config.yaml
image_size: 32
targets: ["finding"]
num_classes: 11
head_dim: 32
inner_norm: false
muon_scale: "match_rms_adamw"
Rows from block 3 of a small image classifier, named by matrix and row number. Rows with one number belong to one neuron. Each number is 500 + 50 x the weight over its row's rms, rounded and kept within 0 to 999. All counts start at 0. Numbers have three digits each. After the name is the row's rms in percent of the matrix's.
After each neuron's rows are labels from the 100 images, of 14976, where the neuron reaches its highest value: "strongest on" is what is common among them; "patch colour" is the nearest of a few named colours to the mean colour under the peak. Only what is clearly more common there than usual is listed. The data: capsule endoscopy frames (Kvasir-Capsule). In brackets: how many of the 100, against the usual share in percent.
# fc1: MLP up (model.blocks.3.mlp.fc1.weight, 1536x384), inputs 192-255
# fc2: MLP down (model.blocks.3.mlp.fc2.weight, 384x1536, transposed), outputs 192-255

fc1.342 102:500537461454462500500500547426414535521546500500483496584500451533434541500448442428500449461500626547492523450476412422537550581500402500603500472500393549476500500500511500500576432566403477
fc2.342 109:507512500486425500470469500472500503500500558621539500501534398454501455509417504488500500582441566539500546540542404416494543475466517498389500557556536513567543569377500464500447500394555500
strongest on: finding: ileocecal valve (67 vs 8.8)
patch colour: grey (50 vs 8.5)

fc1.272 083:500449500404500376483412624449500531520440479484501539489414432559500500500559500386543512453437467500417500500432456500460436497436482500500512430500500363436435497494500583564467435500540492
fc2.272 080:523500533500516524500587500493427500487534472457554569500506435476381500500500500365500485500500500438536423500528500447500500500551624488500507427498500589500500500500582437357351500500500470
strongest on: finding: blood fresh (41 vs 0.9); finding: pylorus (26 vs 3.4)
patch colour: grey (33 vs 8.5)

fc1.590 072:405487399564623500469671500500558500500524489430524500500500458529483500409611488500500543500361559608539447451500500442433505500582469438497345500500500500500500500482537500500468500457613500
fc2.590 082:515500500571500513500432467533443602500500506454500500437497487405528500500500632500500500500507365453397518558435529500500608500513500500500442500416494532450455500472500600500491500500492457
strongest on: finding: ileocecal valve (47 vs 8.8)
patch colour: black (54 vs 6.6)

fc1.106 046:529417470500447547530500409545515500546500429585500500387548476564500500433500458500510585577609500500413500500500500461547500397502546442542500594500444504495500438476429500500500500597585500
fc2.106 054:409470411501466484500413493416437503500500500500500474529457493500500487534533559500500473510467427500524554500557500385512500412500566409545558500389545500500607394471443500500500511500399586
strongest on: finding: lymphangiectasia (53 vs 1.3); finding: foreign body (29 vs 1.6)
patch colour: pink (50 vs 0.6)

fc1.450 104:500500446520500500438381500500433530500500500609547500500455487500494621514511518500500449516527500482476439448506525458553492500500500522505500522500564500547496401500500389500500522500500609
fc2.450 099:585500500482559462477408545580568500500500500500507508500506454445425482491474500500500577423583500422454443518524435345557522500510466500429412558500574500436470544558638453500478504521611500
strongest on: finding: ulcer (27 vs 1.6); finding: reduced mucosal view (26 vs 6.2); finding: ileocecal valve (26 vs 8.8)
patch colour: orange (35 vs 12.6)

fc1.219 108:467516544500591500500450502502420500546500452527500478500404449500604531500550500431425486562527610500500500529446403511584500500556500417349437500500532500500472489508579447500424523551547550
fc2.219 110:543600488500552581560500500464456500506422500442544500469381637388500507482479500650500550578490500474575500521433523491512500538417523537475529581524500512572473514506526614550488466500500500
strongest on: finding: angiectasia (88 vs 1.8)
patch colour: orange (69 vs 12.6)

fc1.349 077:609548621478570452526457569500537527513496524429502580500544528537416514417417440419415446566422500545411485473500500550482500500443429492432500601383547473500494536456455600500437447483500444
fc2.349 078:500468500486500476436490571500500552571455500503458440422533355500438533500454438500596523500496500541469558400534581538500465427456444500500500573449489475478487610512499468532559504500573518
strongest on: finding: lymphangiectasia (87 vs 1.3)
patch colour: pink (37 vs 0.6)

fc1.250 040:443500597523500500500536448500532500479500500599528499558500500553450496500500460440500449490472500485503477442467500630424500500456618534558500501548541526500500483379500500500460395500411572
fc2.250 041:500500500551541500399554458500525500541500500516423590437500500458488502532500530427500546461500500416500500531500500628553500479500500500500398580555500640592433491459549500566605446500420450
strongest on: finding: lymphangiectasia (32 vs 1.3)
patch colour: pink (33 vs 0.6)

fc1.335 056:500522349518580500490500381527542500499500500525521552500451500500458500500500519481452500468500500540558488430374570500594500500702500498429500500518500560531440536500463471500500522565500497
fc2.335 055:439500458487500500500420500536569500500453573350500480501517496500558476500500558446500500525500512500500448551500476500500521500500524500500500500500388506510499520568500496500500351452511496
strongest on: finding: reduced mucosal view (77 vs 6.2)
patch colour: grey (51 vs 8.5)

fc1.337 147:501500481537500526474500462439574525603475507558500413500500570352492586501500545395500500498581536500500546506496450506533498459378483364545384532455568500446471519364459565504448438500500556
fc2.337 143:560420534490516566451433530527539500558515570409500548439581547477555453379544561500500493568428438494500509500523400461490446500500545527372500500422612487588554564500495508525417500479449466
strongest on: finding: foreign body (59 vs 1.6)
patch colour: yellow (33 vs 0.1); pink (27 vs 0.6)

fc1.651 037:375549467355500500500500445500500403626500500526500577500500500500585562500500409566462462465500500392500500579550524500500500500590606491516570459344540588420423500406482523500500399537446500
fc2.651 038:404500500500500500500585525508500500500460578500582535591500451500515500443500498527498434500543541500500561561500500465616649535482500532561500500488520500500542567491538500468500516445357576
strongest on: finding: lymphangiectasia (63 vs 1.3); finding: foreign body (25 vs 1.6)
patch colour: pink (53 vs 0.6)

fc1.76 072:500500530500543500459449417506500500500440564404663524398397546448583561462371473542436493584395500500460512431500500439424511500441500522477500519374460354571543500455422447500500528500513603
fc2.76 072:500498577571378516567500500658467469500500500463462500501452517548409427535606500451483559408500435500462500534493515439489500500500500500500553604500500498439489479500500500500500500403582522
strongest on: finding: reduced mucosal view (26 vs 6.2)
patch colour: grey (26 vs 8.5)

fc1.37 042:520500500514584500495453474565573500621440565402500500500496500457500526465500525500543411579500472500500498527598500557572500500528524500449439508500490454500507500485500539442500500532450500
fc2.37 043:550470500554500386500588390500500430575406536433500533409603500554604625500500657448500454500500502500500430491500500500500602448539501500500528423500500543500585519500500500500500500453500449
strongest on: finding: blood fresh (55 vs 0.9); finding: foreign body (30 vs 1.6)
patch colour: yellow (25 vs 0.1)

fc1.238 093:419488500500586423557501500500528500500557500500545449500500500473500509500524500617500522543420509391457517497500513574598491535584532515500507527500472500442474414517500420509512443500519500
fc2.238 102:500606593445500500480468463595440500500545500500488422450441512524500592341471401493364468569533500528515500599470502500549447541500500470641500487500492479520454583642389484532472500545423490
strongest on: finding: foreign body (59 vs 1.6); finding: pylorus (26 vs 3.4)
patch colour: pink (42 vs 0.6); yellow (31 vs 0.1)

fc1.359 084:500531500401539444363561484489447470565523544479398500566528501500500444409531500500500500531507590465500461543378401451538500418522574546499389524606424500500504500584500500610458500380500420
fc2.359 091:522442509500593530467502494500481612500500500432501491560425546554456521436490500500613529539500457502388500510500500577564500500427599472413504500458461413500574460527500436500544500482528509
strongest on: finding: angiectasia (33 vs 1.8)
patch colour: orange (56 vs 12.6)

fc1.395 061:499396500569396500461582439500500524447500419575500528600500473537588528621433524466439546463482500468515538500469519493500500500500474493494484583500500535505555586420523434570500500500500500
fc2.395 059:529500477421473520500457500500500551500467500500481465500500523539461495527503448546440532562500547398421445500500500563562500500500500500500500457502500518500500500500500513537486515485596458
strongest on: finding: angiectasia (33 vs 1.8)
patch colour: black (52 vs 6.6)

fc1.48 059:553541448500420448500500500566499648416498361556410462549500395495500502455525500437513498522500553500489500500500445485500500500607499500500488494468522500536377500580438500407435432424500500
fc2.48 060:404563500381500500344500481500528549500500510453552500508574500500481486500500463500517598500600510574500579500461500467513500613500598500500500500516500544500467500500642531549464518500500500
strongest on: finding: ileocecal valve (43 vs 8.8); finding: reduced mucosal view (36 vs 6.2)
patch colour: black (31 vs 6.6); pink (29 vs 0.6)

fc1.397 130:485597500534500568467500543437500500506534475400439558377552500565450600500516480519592561380526455431520363597546564533551421522575500500477528604488500493555600449556465451521465500393502500
fc2.397 131:391447500609593454451552597605496534501542519588528492454500551507546465445491500485540500444567466436500533500538484439500526409489449500490523477511536500444461482511509494500523486562597500
strongest on: finding: ileocecal valve (55 vs 8.8)
patch colour: black (60 vs 6.6)

fc1.45 122:500475575504432570433497459591500435484500500405403565447461485500455500500507554448488517500543477500576500602500500528389466410500459500533483526452546496525547577536601556413543577500511495
fc2.45 129:542462592530420503427500502523500501468504471500424489419537500563534615429478500584458442502439466520505441543514482437497544577518507435474500549489500512472523691525514442522512641388500454
strongest on: finding: ileocecal valve (78 vs 8.8)
patch colour: pink (60 vs 0.6)

fc1.711 090:503520500482500518551512482454539500500473495481496473527440500541537516500500500529568500553514500500500463436500533563500554500431500443500500548532573460483528526500461442561596500500529498
fc2.711 097:500447500383407563447500570464454487510510475500466432435539469500572445479416519536500570434500389503440523500447500500438500545500500500515436500546579500448440500500556470470425515517549526
strongest on: finding: blood fresh (95 vs 0.9)
patch colour: pink (29 vs 0.6)

fc1.268 132:470500487495500468495530568404463487424500548500468528498447484433529490500581366478510500479489500485500476514509526532413464457375513506558500490571551461568586449500503554589526500500526500
fc2.268 137:500510500463545527489448500487500500562500578563578500566619500531567615509522518496469475417498461555492459433482587525499621434511472500500350500560470561482445469522500559500425500551457404
strongest on: finding: pylorus (32 vs 3.4)
patch colour: pink (49 vs 0.6)

fc1.239 138:641514495563537612606446503573498412536416597440486500504514502495500419467446500441500459500503431500445500541536461411468500500400488458500500630472537484500468467528396412500542500500505435
fc2.239 123:500525515456481500500437507401552551483489500528500583500553520492439500473567631583586508398534493533513500500552470464511456500637444598508451483417467575474486500500470553500501517485551568
strongest on: finding: foreign body (32 vs 1.6); finding: pylorus (28 vs 3.4)
patch colour: pink (57 vs 0.6)

fc1.544 136:483460556526500374564469500488436421500484552581486500500381448500562452521601513498500491500455425563370545500465500500473500500480340527500532473467427530459429480500500388579531500544500502
fc2.544 132:458514568491539498545534521517526507500506529543515501344476542578543516479536518480466496451484500463434626478610407587515545458454475492500465437500537463409517605407503508500521500559500584
strongest on: finding: pylorus (33 vs 3.4)
patch colour: pink (92 vs 0.6)

fc1.460 098:500478500549526563500516615508500501500500522472528529561488568515500500500399519503500500492500514500500462564461548500586511464627500540420500500383500500500441500576500546429500484463597433
fc2.460 098:444567513483500550491505436500495496500500527394550471326457397552468425456500476453520581509500536544464390500540500500500512500398554536478528539463444371454533525483484513500458500500500567
strongest on: finding: pylorus (25 vs 3.4)
patch colour: grey (77 vs 8.5)

fc1.742 078:439392476566489483444551500495500440553496477479502525548541500504500461524512500568487454561568524468500500550529475469496438419607515500459461457500500529526604500483664465516500500500478500
fc2.742 077:609448621527506565521569550566371500477522595488511467500449500500538370500500527521478500528500485500500500500500495519444532500535500368518514429500569500507500554462479500403389466500478549
strongest on: finding: blood fresh (93 vs 0.9)
patch colour: pink (35 vs 0.6); orange (30 vs 12.6)

fc1.565 083:500591500494539500538500500429500448565556472567586500574451434587500471505466517532475480445402493522581541525337426427500500592500483550378421497420475623500500500500500500564598500500530500
fc2.565 093:579500502500560594485527609532421500423500507550524559568500500421500500517484500500489606500574523559531472450500556500601571426532510458562604462500495441439530415500428500525500435500390497
strongest on: finding: angiectasia (92 vs 1.8)
patch colour: orange (55 vs 12.6)

fc1.369 093:551506494421522440500500523535479500434470500557520500529500500500445604566494465495592486500465500599392515433478500500484560570483570513500528527586500557553500545577523518471474500464419445
fc2.369 072:500540500477435550430551500500518503460500488509588572500500596541500526577474550500500500500514452500471422436622477532479446516450586500575480495543500523537612467554500500566575496414505500
strongest on: finding: lymphangiectasia (49 vs 1.3)
patch colour: yellow (34 vs 0.1); pink (28 vs 0.6)

fc1.181 040:558572448500500574500500566500500412537491500500435500469448490500465500575500500478453484500500577500480564442434574527468500579500500523400500505532517566518492441500500442500496500540500546
fc2.181 049:509500448446500563527500434580450500500515516357484516388500472442500387500392500600459542500475500490462500500500500500435500500567457460497500420500626434526500463500487565377438500500464500
strongest on: finding: blood fresh (100 vs 0.9)
patch colour: pink (34 vs 0.6); orange (34 vs 12.6)

fc1.404 110:500482523477597500530524432630547560481500459593500437529500582412470373554574480500500586485484513476496500516557395602481424367489485471500533500438487500500488500425533337478514470480397499
fc2.404 106:500456579377500500544430489488500500502500565599500487575610512459441544500500432516390512602508523629500500500500500471559567500471500406500498416505559488456497536516582544544546461480461532
strongest on: finding: lymphangiectasia (37 vs 1.3)
patch colour: orange (30 vs 12.6)

fc1.114 057:524398500500500500362500500541454397484481500500500476500527500496457500500541447500544500523471500500500551500422500432500599500596500500581486500500500545525500485586351450500500499500500500
fc2.114 064:472619500547500576559500580500500500500560500476500500542472437500500460500500472500500500500622500529500500500554542397500419500429491488500570524500689500500543566531500446500640549500437544
strongest on: finding: lymphangiectasia (41 vs 1.3); finding: reduced mucosal view (27 vs 6.2)
patch colour: orange (35 vs 12.6)

fc1.281 032:500500573500450564500394422500531581500435453435496529500500551462500415500448500500491500500538429355433458493523481418500553545534519540585621432500500534479500453467519578522519500523500486
fc2.281 033:509510430500560559528470464500500560500500486391500500500500500442434500500500557480647500500455500403407371552381500493500500500563573528615500502503393500500500423466500481500395639461500500
strongest on: finding: pylorus (55 vs 3.4); finding: foreign body (25 vs 1.6)
patch colour: pink (51 vs 0.6)

fc1.20 096:528455500500500525467512500562508458524494500598436500465500536500500499524500485500482485500476497498515376473553536452500471525404500554438520500481495650527527500514498464488500500555500549
fc2.20 095:520500500462500425414470495493434337546500591500515500547474488501463500500564500500538393500500521517538405466431534500604500457500543462634527500459537482500496500472408532481500569500500499
strongest on: finding: ileocecal valve (44 vs 8.8)
patch colour: grey (42 vs 8.5)

fc1.88 056:459549588524500578440488500443549513484515431544500502500500500500552536500475535500723443546526500491500425509583445500500384456500462456568500466500519642567596468500529514467561496486500534
fc2.88 067:500598504540538476474488456565482448435623632500473541558471500620468473500436469523602500507473438500552441512449565537500545500500500553528449500500470511541463500500505453463470398502500451
strongest on: finding: ulcer (68 vs 1.6)
patch colour: orange (41 vs 12.6)

fc1.589 074:457500462576576543500568500524443487507631500482500598580494500580261487472500457492504479500535414528607530500500490457495500500610464500401476482376401594527573500455453462472500418500481500
fc2.589 072:500500541338500476442476440451419518536544500505527500515366455500500553442500500500477500516425500515447386533497493563442472540566577649500500437414273540597411500536414473500528553500525534
strongest on: finding: angiectasia (86 vs 1.8)
patch colour: orange (45 vs 12.6)

fc1.487 123:553500424614463458500500581452419368454500524500556500492524485486500554500449500500456500530626468441562585374500480620465543598550386515500500487509513479357537544596578519500486374558471500
fc2.487 125:500543591514500467445565433427621572525500386500624500453500500512468500500500500500541500448500521500449502579428500611597500464513500511589454609553558506577440555487500500500500372531607574
strongest on: finding: blood fresh (33 vs 0.9)
patch colour: pink (92 vs 0.6)

fc1.67 064:534444476500446500500596500545500465500500500423565556450580500544582459436388411500524500373500500500500509463431500427495500387585500500565500483585419500500635461491500500500567484500370474
fc2.67 064:508500517500592483624556393500504500540565500500474500500500527550503526500500500490571424557505516366519429420463500500590429500408500540517500492500513500410500500479545479464447433450500454
strongest on: finding: lymphangiectasia (33 vs 1.3)
patch colour: grey (27 vs 8.5)

fc1.319 052:550528480568500500484511500500414519500414457462557480490500500391519597500500500473540351500404500418500569622434500474453479553500554447543500500500463533542459490491600492500540527568573491
fc2.319 051:576417497500533511500500500528500517500439557463500477540581500608555500539510495500500485478594537500471500525458500500414500523500481422444429500462574500538500500510481550632475500499571466
strongest on: finding: blood fresh (39 vs 0.9); finding: pylorus (28 vs 3.4)
patch colour: pink (30 vs 0.6)

fc1.722 169:451523480506453546492496447541465504471548500500500486499590500470500482491508508456505500491500481545475518456491445532469500564500500500385494567464596500626502465465500508500546500486593528
fc2.722 150:486364477521500500429469500504500500465571500600500417540454500535566500472461503477503541500500482427588515524500611584500498540473451500551500500389500512500524468526500555551500459555500457
strongest on: finding: ileocecal valve (38 vs 8.8); finding: reduced mucosal view (32 vs 6.2)
patch colour: grey (38 vs 8.5)

fc1.439 047:520587625557500500500531487475599393429500500413547464590457476461500427401517500500500382469500569519523584579603500481555457487500476500500535500500525514398530496500539452422500587500500571
fc2.439 051:500500537500543543500436464483500569599493546365500467562500537462500529457500525500500500545569500573500500463497543500491525500518548551500610508500369455486580500497534409432500608500585430
strongest on: finding: blood fresh (42 vs 0.9)
patch colour: pink (94 vs 0.6)

fc1.376 039:475398412462528500447462448453539500428500441649535452535500500500500535500483542615486598491434514458472644545500500457500500532528481500500500383500471500500385582570500604414587555500587404
fc2.376 044:437500500656455500451500570509500381500522559500500507414500461500500483492543358500500487500596500429455577500502538500519549500500500500500500412446507500509500500459469376485484500500500500
strongest on: finding: angiectasia (27 vs 1.8)
patch colour: grey (28 vs 8.5)

fc1.113 068:500500442622500407481535492556500500500500552500500338582418548537551466400505500500501475444499500532528388579500513386461500544455504568465426483460512537463497565500436500617384500524537449
fc2.113 069:453543436462501605517543578500411572509500500445502583500373500574500526500446504500500508582603480500426457530538500525500534366458500598500500459495418542506500481654504500557500500416540469
strongest on: finding: angiectasia (98 vs 1.8)
patch colour: orange (59 vs 12.6); grey (35 vs 8.5)

fc1.563 123:491605497475500599587558593419500500510477500564390549476483428461511500500578520500494500500531557524407518491491531474448478500494476507464500500452465467539598395500545532537540429552544462
fc2.563 127:521529468409500501558520434500520558536550468526426382500522466510482500500405435500476479506508405531513577488568500425537530539500457500500500536550495561521452510386475527425504396520512548
strongest on: finding: blood fresh (54 vs 0.9); finding: ileocecal valve (39 vs 8.8)
patch colour: black (67 vs 6.6)

fc1.534 117:438494500489475500508449504500500500493500486500533533382494613493500501443428500500554500565500500328500595570387454500412463551500533500477500524455478496447443500458500469500538515439433500
fc2.534 121:393500500604500500448564537393488398398428514505473445500456409398563552584570489582463541500500548463491521538414500591535448404563500415458541446515525429391500523470515553474467500500565561
strongest on: finding: angiectasia (57 vs 1.8)
patch colour: orange (32 vs 12.6)

fc1.31 074:599500500500525531500528507500404500374500500413500577460500500549500564500540500500501539524500491522466576488500485500635500468470517469472541582482409500500442500500500490500547566500495497
fc2.31 087:500500512485351514543529531562473516522516573504435458500500482399500500527500500493457622436419442500516492432540478487500500500500424451605579500488484435343545472594459522462478515511462569
strongest on: finding: reduced mucosal view (63 vs 6.2)
patch colour: grey (49 vs 8.5)

fc1.256 110:500431572500500490512580437544500477500607443526500500405451399497500568521442500504513500572500393500390467523530551503500465548500500396500381464551475547440500500562500467366427486500466427
fc2.256 099:430571546537565433503432500500410522500418528489549500500590482484500527500586440472568389500493495500450500582463500466500500500414500500504500497526574544504464500500544500500470519500500530
strongest on: finding: ulcer (44 vs 1.6)
patch colour: grey (54 vs 8.5)

fc1.307 051:448500519500500576495484532441458537500510500391500519402500438489500500572444490500636483500513472429500515500470500500496500488592546500510500500414500500550460480504500581482535487500461500
fc2.307 052:431434500565560500471527500536500495500500500434500427502324500541500500500500552442621500500418500500559450462437469569513499492471479500570401533413556417500500438453348523500500500530500500
strongest on: finding: ulcer (92 vs 1.6)
patch colour: orange (40 vs 12.6)