config.toml
image_size = 32
crop_scale_min = 1
color_jitter = 0.1
qk_norm = false
parallel_block = false
layers = 6
muon_scale = "match_rms_adamw"
momentum = 0.95
adamw_lr_other_params = 0.0024
weight_decay = 0.1
Rows from block 3 of a small image classifier, named by matrix and row number. Rows with one number belong to one neuron. Each number is 128 + 24 x the weight over its row's rms, rounded and kept within 0 to 255. All counts start at 0. Numbers have three digits each. After the name is the row's rms in percent of the matrix's.
After each neuron's rows are labels from the 100 images, of 14976, where the neuron reaches its highest value: "top examples" is what is common among them; "colour at peak" is the nearest of a few named colours to the mean colour under the peak. Only what is clearly more common there than usual is listed. The data: capsule endoscopy frames (Kvasir-Capsule). In brackets: how many of the 100.
# fc1: MLP up (model.blocks.3.mlp.fc1.weight, 1536x384), inputs 128-191
# fc2: MLP down (model.blocks.3.mlp.fc2.weight, 384x1536, transposed), outputs 128-191

fc1.611 052:161128128142128189154128138128099128142128128151135132162120100128120128160128102075137091120128126178128120167160128102114161198120086128133128160132145147080131128072112128128128128165108087
fc2.611 057:128169128128128146128153149138185139170150149110089108128128095089179141128154143129152078143098128128128138128128141111128119128193128167128069138115128128128154130116155160132160108128125104
top examples: finding: lymphangiectasia (44); finding: pylorus (27)
colour at peak: pink (47)

fc1.208 053:047086110099128120128160128128160128129098129128135128185165128145128128128099128128152099128154128128137128128158101128073130137066129128128128115098117128090099095105126083112152137128132128
fc2.208 060:140148102128134114128125125128199116102069149128124128137128096140128143128106118110120128140209131128130133116106135128151128137128123092159139128091128173104157121128158093103128090168184149
top examples: finding: blood fresh (97)
colour at peak: orange (46)

fc1.602 055:128136141100123128096150113184147153106128128115128101218115098128138128166154090133165128128175144147153128070143117103129145119099119128128131097128128128128128152099104075109170132087106128
fc2.602 059:128146128140097162104128128098147140107135109089128151087103128170169135100128128134128175123128149115117133147144128125138128090099097128134096123128112117151139105128128078152160128125128116
top examples: finding: foreign body (33)
colour at peak: pink (25)

fc1.159 116:091131163179094156106128128142151128110159127128113098095103127128160113157083128104115128168128085070150158167116128128147135123097123128134128112160128145128110110128128116128127142129128153
fc2.159 116:119119138145132130110128112144128117126085132128132082112149158128128128100128133133128151128141139143115066128098145108127128090150128119162116128146132120128082125114139151123102182128149146
top examples: finding: foreign body (25)
colour at peak: yellow (52)

fc1.399 152:108115178145064152108128095076144128191153147131128128149146108142107147188172128128118107106128128117149124116147095128103098105128117128071141144196190144100128117141128183153128150104139140
fc2.399 166:128162120128152127148154120152115101108072095128137179148099088135104129113128157131131127136128115110153159125128149159100142087180123128128106154128130137128111128153104193148153132116106114
top examples: finding: ileocecal valve (83)
colour at peak: orange (30)

fc1.248 086:141128123153155128127128128115149163145144148177157128154133132173091152128111128100152132128128108128128140128139083144128111128128128128161146197144171128128142116128128138141147123128134184
fc2.248 085:128128128125185082128150128154186139126115128143128128128128097128182152139101128128103121112128141101128114168102163138103159128149082109128135139128128166128124092128128128132119128128091152
top examples: finding: pylorus (28)
colour at peak: grey (33)

fc1.394 112:123118154115110173158106151128094116128133099126128069187104123128096107115123135088129128128169088167127121128153123072104173126144113144145097159128128140084114142128128158138140137128138170
fc2.394 117:183132119112128134155075139167110166128128113132126128102192128145128162097128133142086128159127159093120109084128128128133128162138117140135133149128084161127118097100115111084125110139100133
top examples: finding: lymphangiectasia (42)
colour at peak: orange (42)

fc1.644 041:104095112128128128124128096149126128128165108128131152145128133054136128124128128105128095127098078128168152128175128098128128128128128163128154125175128133139142133128128099128128128128135128
fc2.644 046:118152112113128162109185055128051128128095128131140128128128128128143168158128128138115128128146128128092080128100175144128141128165128128128128128191161139166111128128128084149168116128128104
top examples: finding: pylorus (25)
colour at peak: grey (41)

fc1.610 067:028115081145128144154161128128172168128108165104138128095130128161128128092070126119128114128108128128128135128126050128114144094136128120128146128128187128168128128130122128128128128128148149
fc2.610 072:128125140153128128144128128128132117128128168128159135128128106161142128047128161163128130114128149123133128134134113135128151128165118126128098128093128120168107128137138128128128148102144152
top examples: finding: angiectasia (85)
colour at peak: orange (56)

fc1.237 130:128128128101169156126140126104151157109143120102151115104144122134128128145085090095133128129131148120128141118130120128080161128150179193106128121076140123127084098128139169121127096103128091
fc2.237 132:163098128156154169128128159132105148127128119126157134128094128128113105133128142128163164159135129128128134111094190128124128105140117121127153081075094130120128116168155128128128174147106128
top examples: finding: ulcer (59)
colour at peak: pink (26)

fc1.441 031:128082128128198110128174096128128102128128070109100128128148128128128128099128090098128128139128128115128128146128128128105130154128102122128103128086158064105189128166128128097128128128161128
fc2.441 036:128161107149104128128146128142128082128192128129168098128044128183128128114126106102171096168128083106120122128104114095197078151128128094128128128143128135185128107094128128131134128128153116
top examples: finding: angiectasia (30)
colour at peak: grey (26)

fc1.544 136:128138108106177107137117177150128134164096153133108170113136167128141160128118116136128114154128128071128096128103146147092161077128148123111108128128138128123128122120126092128131128125168132
fc2.544 132:111142074141130128131128128128159157144149166119128150128088128119128148138127134148155136114144091172180126129064131160128081188118104138096133137128121122096111142146136128150138128109123128
top examples: finding: pylorus (33)
colour at peak: pink (92)

fc1.313 068:125145150103097128156148128128128128128128128128179131099139128132128128128128059112128070128128022128215139128128128128111128128127128128140128128128140128143128121128128113081156128154119128
fc2.313 074:128128131128150145128128113075113128116128098155160126128111128128131133128151128128138128117166128180128128189128046128106128128128135108128128137128128136128100086128096094170128128128124138
top examples: finding: angiectasia (36)
colour at peak: pink (37); grey (26)

fc1.375 129:128128128128163128128128089128177128128105157128139100111111117078143174161135104149109133098118110091128154153139113128126128122078115128129137120102098128137154128124081097113128149120161114
fc2.375 133:128128173098128128141161128128090128104122152144128115138136128087137115210176134171110128085168128128112092128114161166058085201155124147094146097122109128128150138128154109131143128128128100
top examples: finding: pylorus (39)
colour at peak: grey (46)

fc1.22 112:128121090106170210156107082124128128087112144153145116179128128121128137174135137130128138128118128108131159094135128128089170069128128128091179128176128128103166086128128128121128128146116163
fc2.22 118:148135128146092163128128156107150148117128128210153126156117164151138118128128083116128125128128128127100054117128141113128078128128131126128135129155120128110158158129070105128110132134125097
top examples: finding: foreign body (37); finding: lymphangiectasia (27)
colour at peak: pink (56)

fc1.658 114:145121128128154167127155138127165140170138136171128128106128128128152139088145120109098100128128119109179132123116154135120128128170088102113096119127128120135148143105165116153116136128128137
fc2.658 113:139153128106102110071128105150155179126132138130086128128123100128139133125097126128126147131128128133084111128151137160128128128128129128129128125134113105135084169136147089109102103122178128
top examples: finding: pylorus (53); finding: foreign body (27)
colour at peak: grey (35); pink (34)

fc1.438 064:136154128208128128128128116128128128122128128161110120086128128128128128098128095180128128164128103147179149193103128098128149112110087128153160128025146142092153130128128156128128170128111122
fc2.438 067:128128117128131163099134179127133111075128099138166128128120128128128128128142089103108128177129128128112128109138128106170128128128119145128128124128156128119100084161132118173128128128131124
top examples: finding: pylorus (31)
colour at peak: pink (40)

fc1.256 110:128085089167128088128106107128132128184164137162128128102128128128070124144099089156151128127070128171156145122128139169143128114153166104108147128074128128145162128115154090128163111116151132
fc2.256 099:187135128127137118109176179145104128128120175122140145126128128128159136156128128081160053122163144102089115186086143128128134127128187173065128128123126111128123128128099118129145073116157122
top examples: finding: ulcer (44)
colour at peak: grey (54)

fc1.28 064:113150098128128159120160113128128074080131131139137163108145147171128128144128128162115128103108121085128110103141137186106128128107128104121128101138108126128128105138134113090095132164122132
fc2.28 070:170157128109128136140132147121128128173203152110086094145141148101192168146145092160128113163134122114096110093128147115107185097125112122160128124111110077129150128128141128128144164155108128
top examples: finding: pylorus (50)
colour at peak: grey (55)

fc1.305 041:128128128096128128166183148128146128140146115135055092073128128128128127162066128128128183099086128148160128141128128143087128128157152128083128108128128106156128128132126128128114128128128100
fc2.305 045:111128181104136103120128111116173108128095082128128148112098102124138085128128128097128118150116071128128111158197128128152093119111128128128149128128128128128128128157128097091147128128108116
top examples: finding: foreign body (41); finding: blood fresh (40)
colour at peak: yellow (36)

fc1.735 052:079154179128092128153128084089127137144101128128156178128131128128116108110128103197128056128128128144128128148128097168125114125128152128128147078105128150128113081109121128120154101128128179
fc2.735 055:139098168125128128138128128128126128118128174188128223098109128128113128127091128163128126128173097128083128128138128128124152145088128128127128171155128128174128128105128131160128128170128153
top examples: finding: angiectasia (69)
colour at peak: grey (50)

fc1.244 068:147128088182128123128128128114128128128147167128113128145128116121167092150128122128128162171109128128128128128149137083121159128126133086128128135172153128152128128128136128128128128128128128
fc2.244 073:094084166090128183128087152128162099128110120128076128076106095154128119125062128119149068135160128149203101128157128066128128128087128128128106128135133145180128099114094128128122140140128148
top examples: finding: angiectasia (26)
colour at peak: orange (39)

fc1.219 108:067151128080128128129205106078161174132128090125128128128140127128128158088166120133136128128108128147128119158128090106142138169128104128154134150143155110107119117146126128078128155100128139
fc2.219 110:128158132118102128181130137146128137121129128126128103082105128124117113077103128146128108107188091143128124128128121119139128106168134145156155128128128140128170155128093164174128128111128156
top examples: finding: angiectasia (88)
colour at peak: orange (69)

fc1.439 047:128128089128128135156142162170148128128128128179128128062128136123116128119152099128107143153128125100181128136128158128128128174128128128110153128114078162128128142110181093128106128119156128
fc2.439 051:128146128119143128128169128114128128189128128101146110128141128194128128117128128131165128128128128126128106128128128159128128162078128128128128123128179128128128146128093169084122202128117110
top examples: finding: blood fresh (42)
colour at peak: pink (94)

fc1.144 164:128151144109072154128121141128129146128128134128128128137132143144121165105144128138142134131139096120114118170067146145159123147116132119155163161098149137136114129128094139121128110162128103
fc2.144 144:128137105128093128121110125148129164088181129133128156128104134128148095152102128107152128129147102073136125128149112086184157098169197123101128113113167131101128139128108161127128111184141085
top examples: finding: ileocecal valve (43)
colour at peak: pink (40); grey (36)

fc1.589 074:092107118128128143120128106109138144137117125168128128121161128127153128122128128165128128139128101128155141156135128128070143105097128101128125121100170128128129134131128128110128128142158148
fc2.589 072:128154183158128128132156128169128128138128128086128106115134164171116151068128138156128140128128128125144128119128119104128134113130119128100106131105075070133164128138128137119116128145160156
top examples: finding: angiectasia (86)
colour at peak: orange (45)

fc1.733 127:120128137185128121114128128107119058118128100111128099092120128128084128128125128124122106154128126128147136118128128130122169128090132115117160134103128070123141098128119128130091128134128146
fc2.733 121:128128149119128107128151128125119113112128128128116097128135133128128166137102139190157143109128128111080135128128128075146128125149150128095165123128120128129128200090128199175140127106128128
top examples: finding: ileocecal valve (29)
colour at peak: orange (32)

fc1.457 136:167146155127148153138128109090128120169149143115071116130109106123129105168048120132103142116139128125128114139100128112104124161073129135128128113122142147131128128118113120128175118142123127
fc2.457 147:128128129144118128087090123087128137157111112128098188126128135150142143107163121088128128110125150128129126078080088128126176127153148109162139129170138128129133132150128128128128080076128102
top examples: finding: ileocecal valve (37)
colour at peak: black (37)

fc1.37 042:101091143128107071169183128128128138128128090141127128064093160112128128092128128120128162128128128177165153128155128128128103097099113124121128083151158128159158128118128138166128112130128151
fc2.37 043:128128124177128180157128128128103128128160124128154091128115128172159166133128128128157128122125128157118105128107128128143153097128128082128144128117147104128098128128113126128121181113128116
top examples: finding: blood fresh (55); finding: foreign body (30)
colour at peak: yellow (25)

fc1.26 050:128149087128138117107110126115128091128128128128103076128128107128150130128170146128128100166134081128130140128128128160128128099157132128134116129156162106128138203099128128134096154128083181
fc2.26 054:120128159128128131142159125128128128128177128084128105111169092128157189128128112148128128169128094151115157128145137128128128121113128191109101089128078118128128087117128123128088161140128127
top examples: finding: foreign body (58)
colour at peak: yellow (54)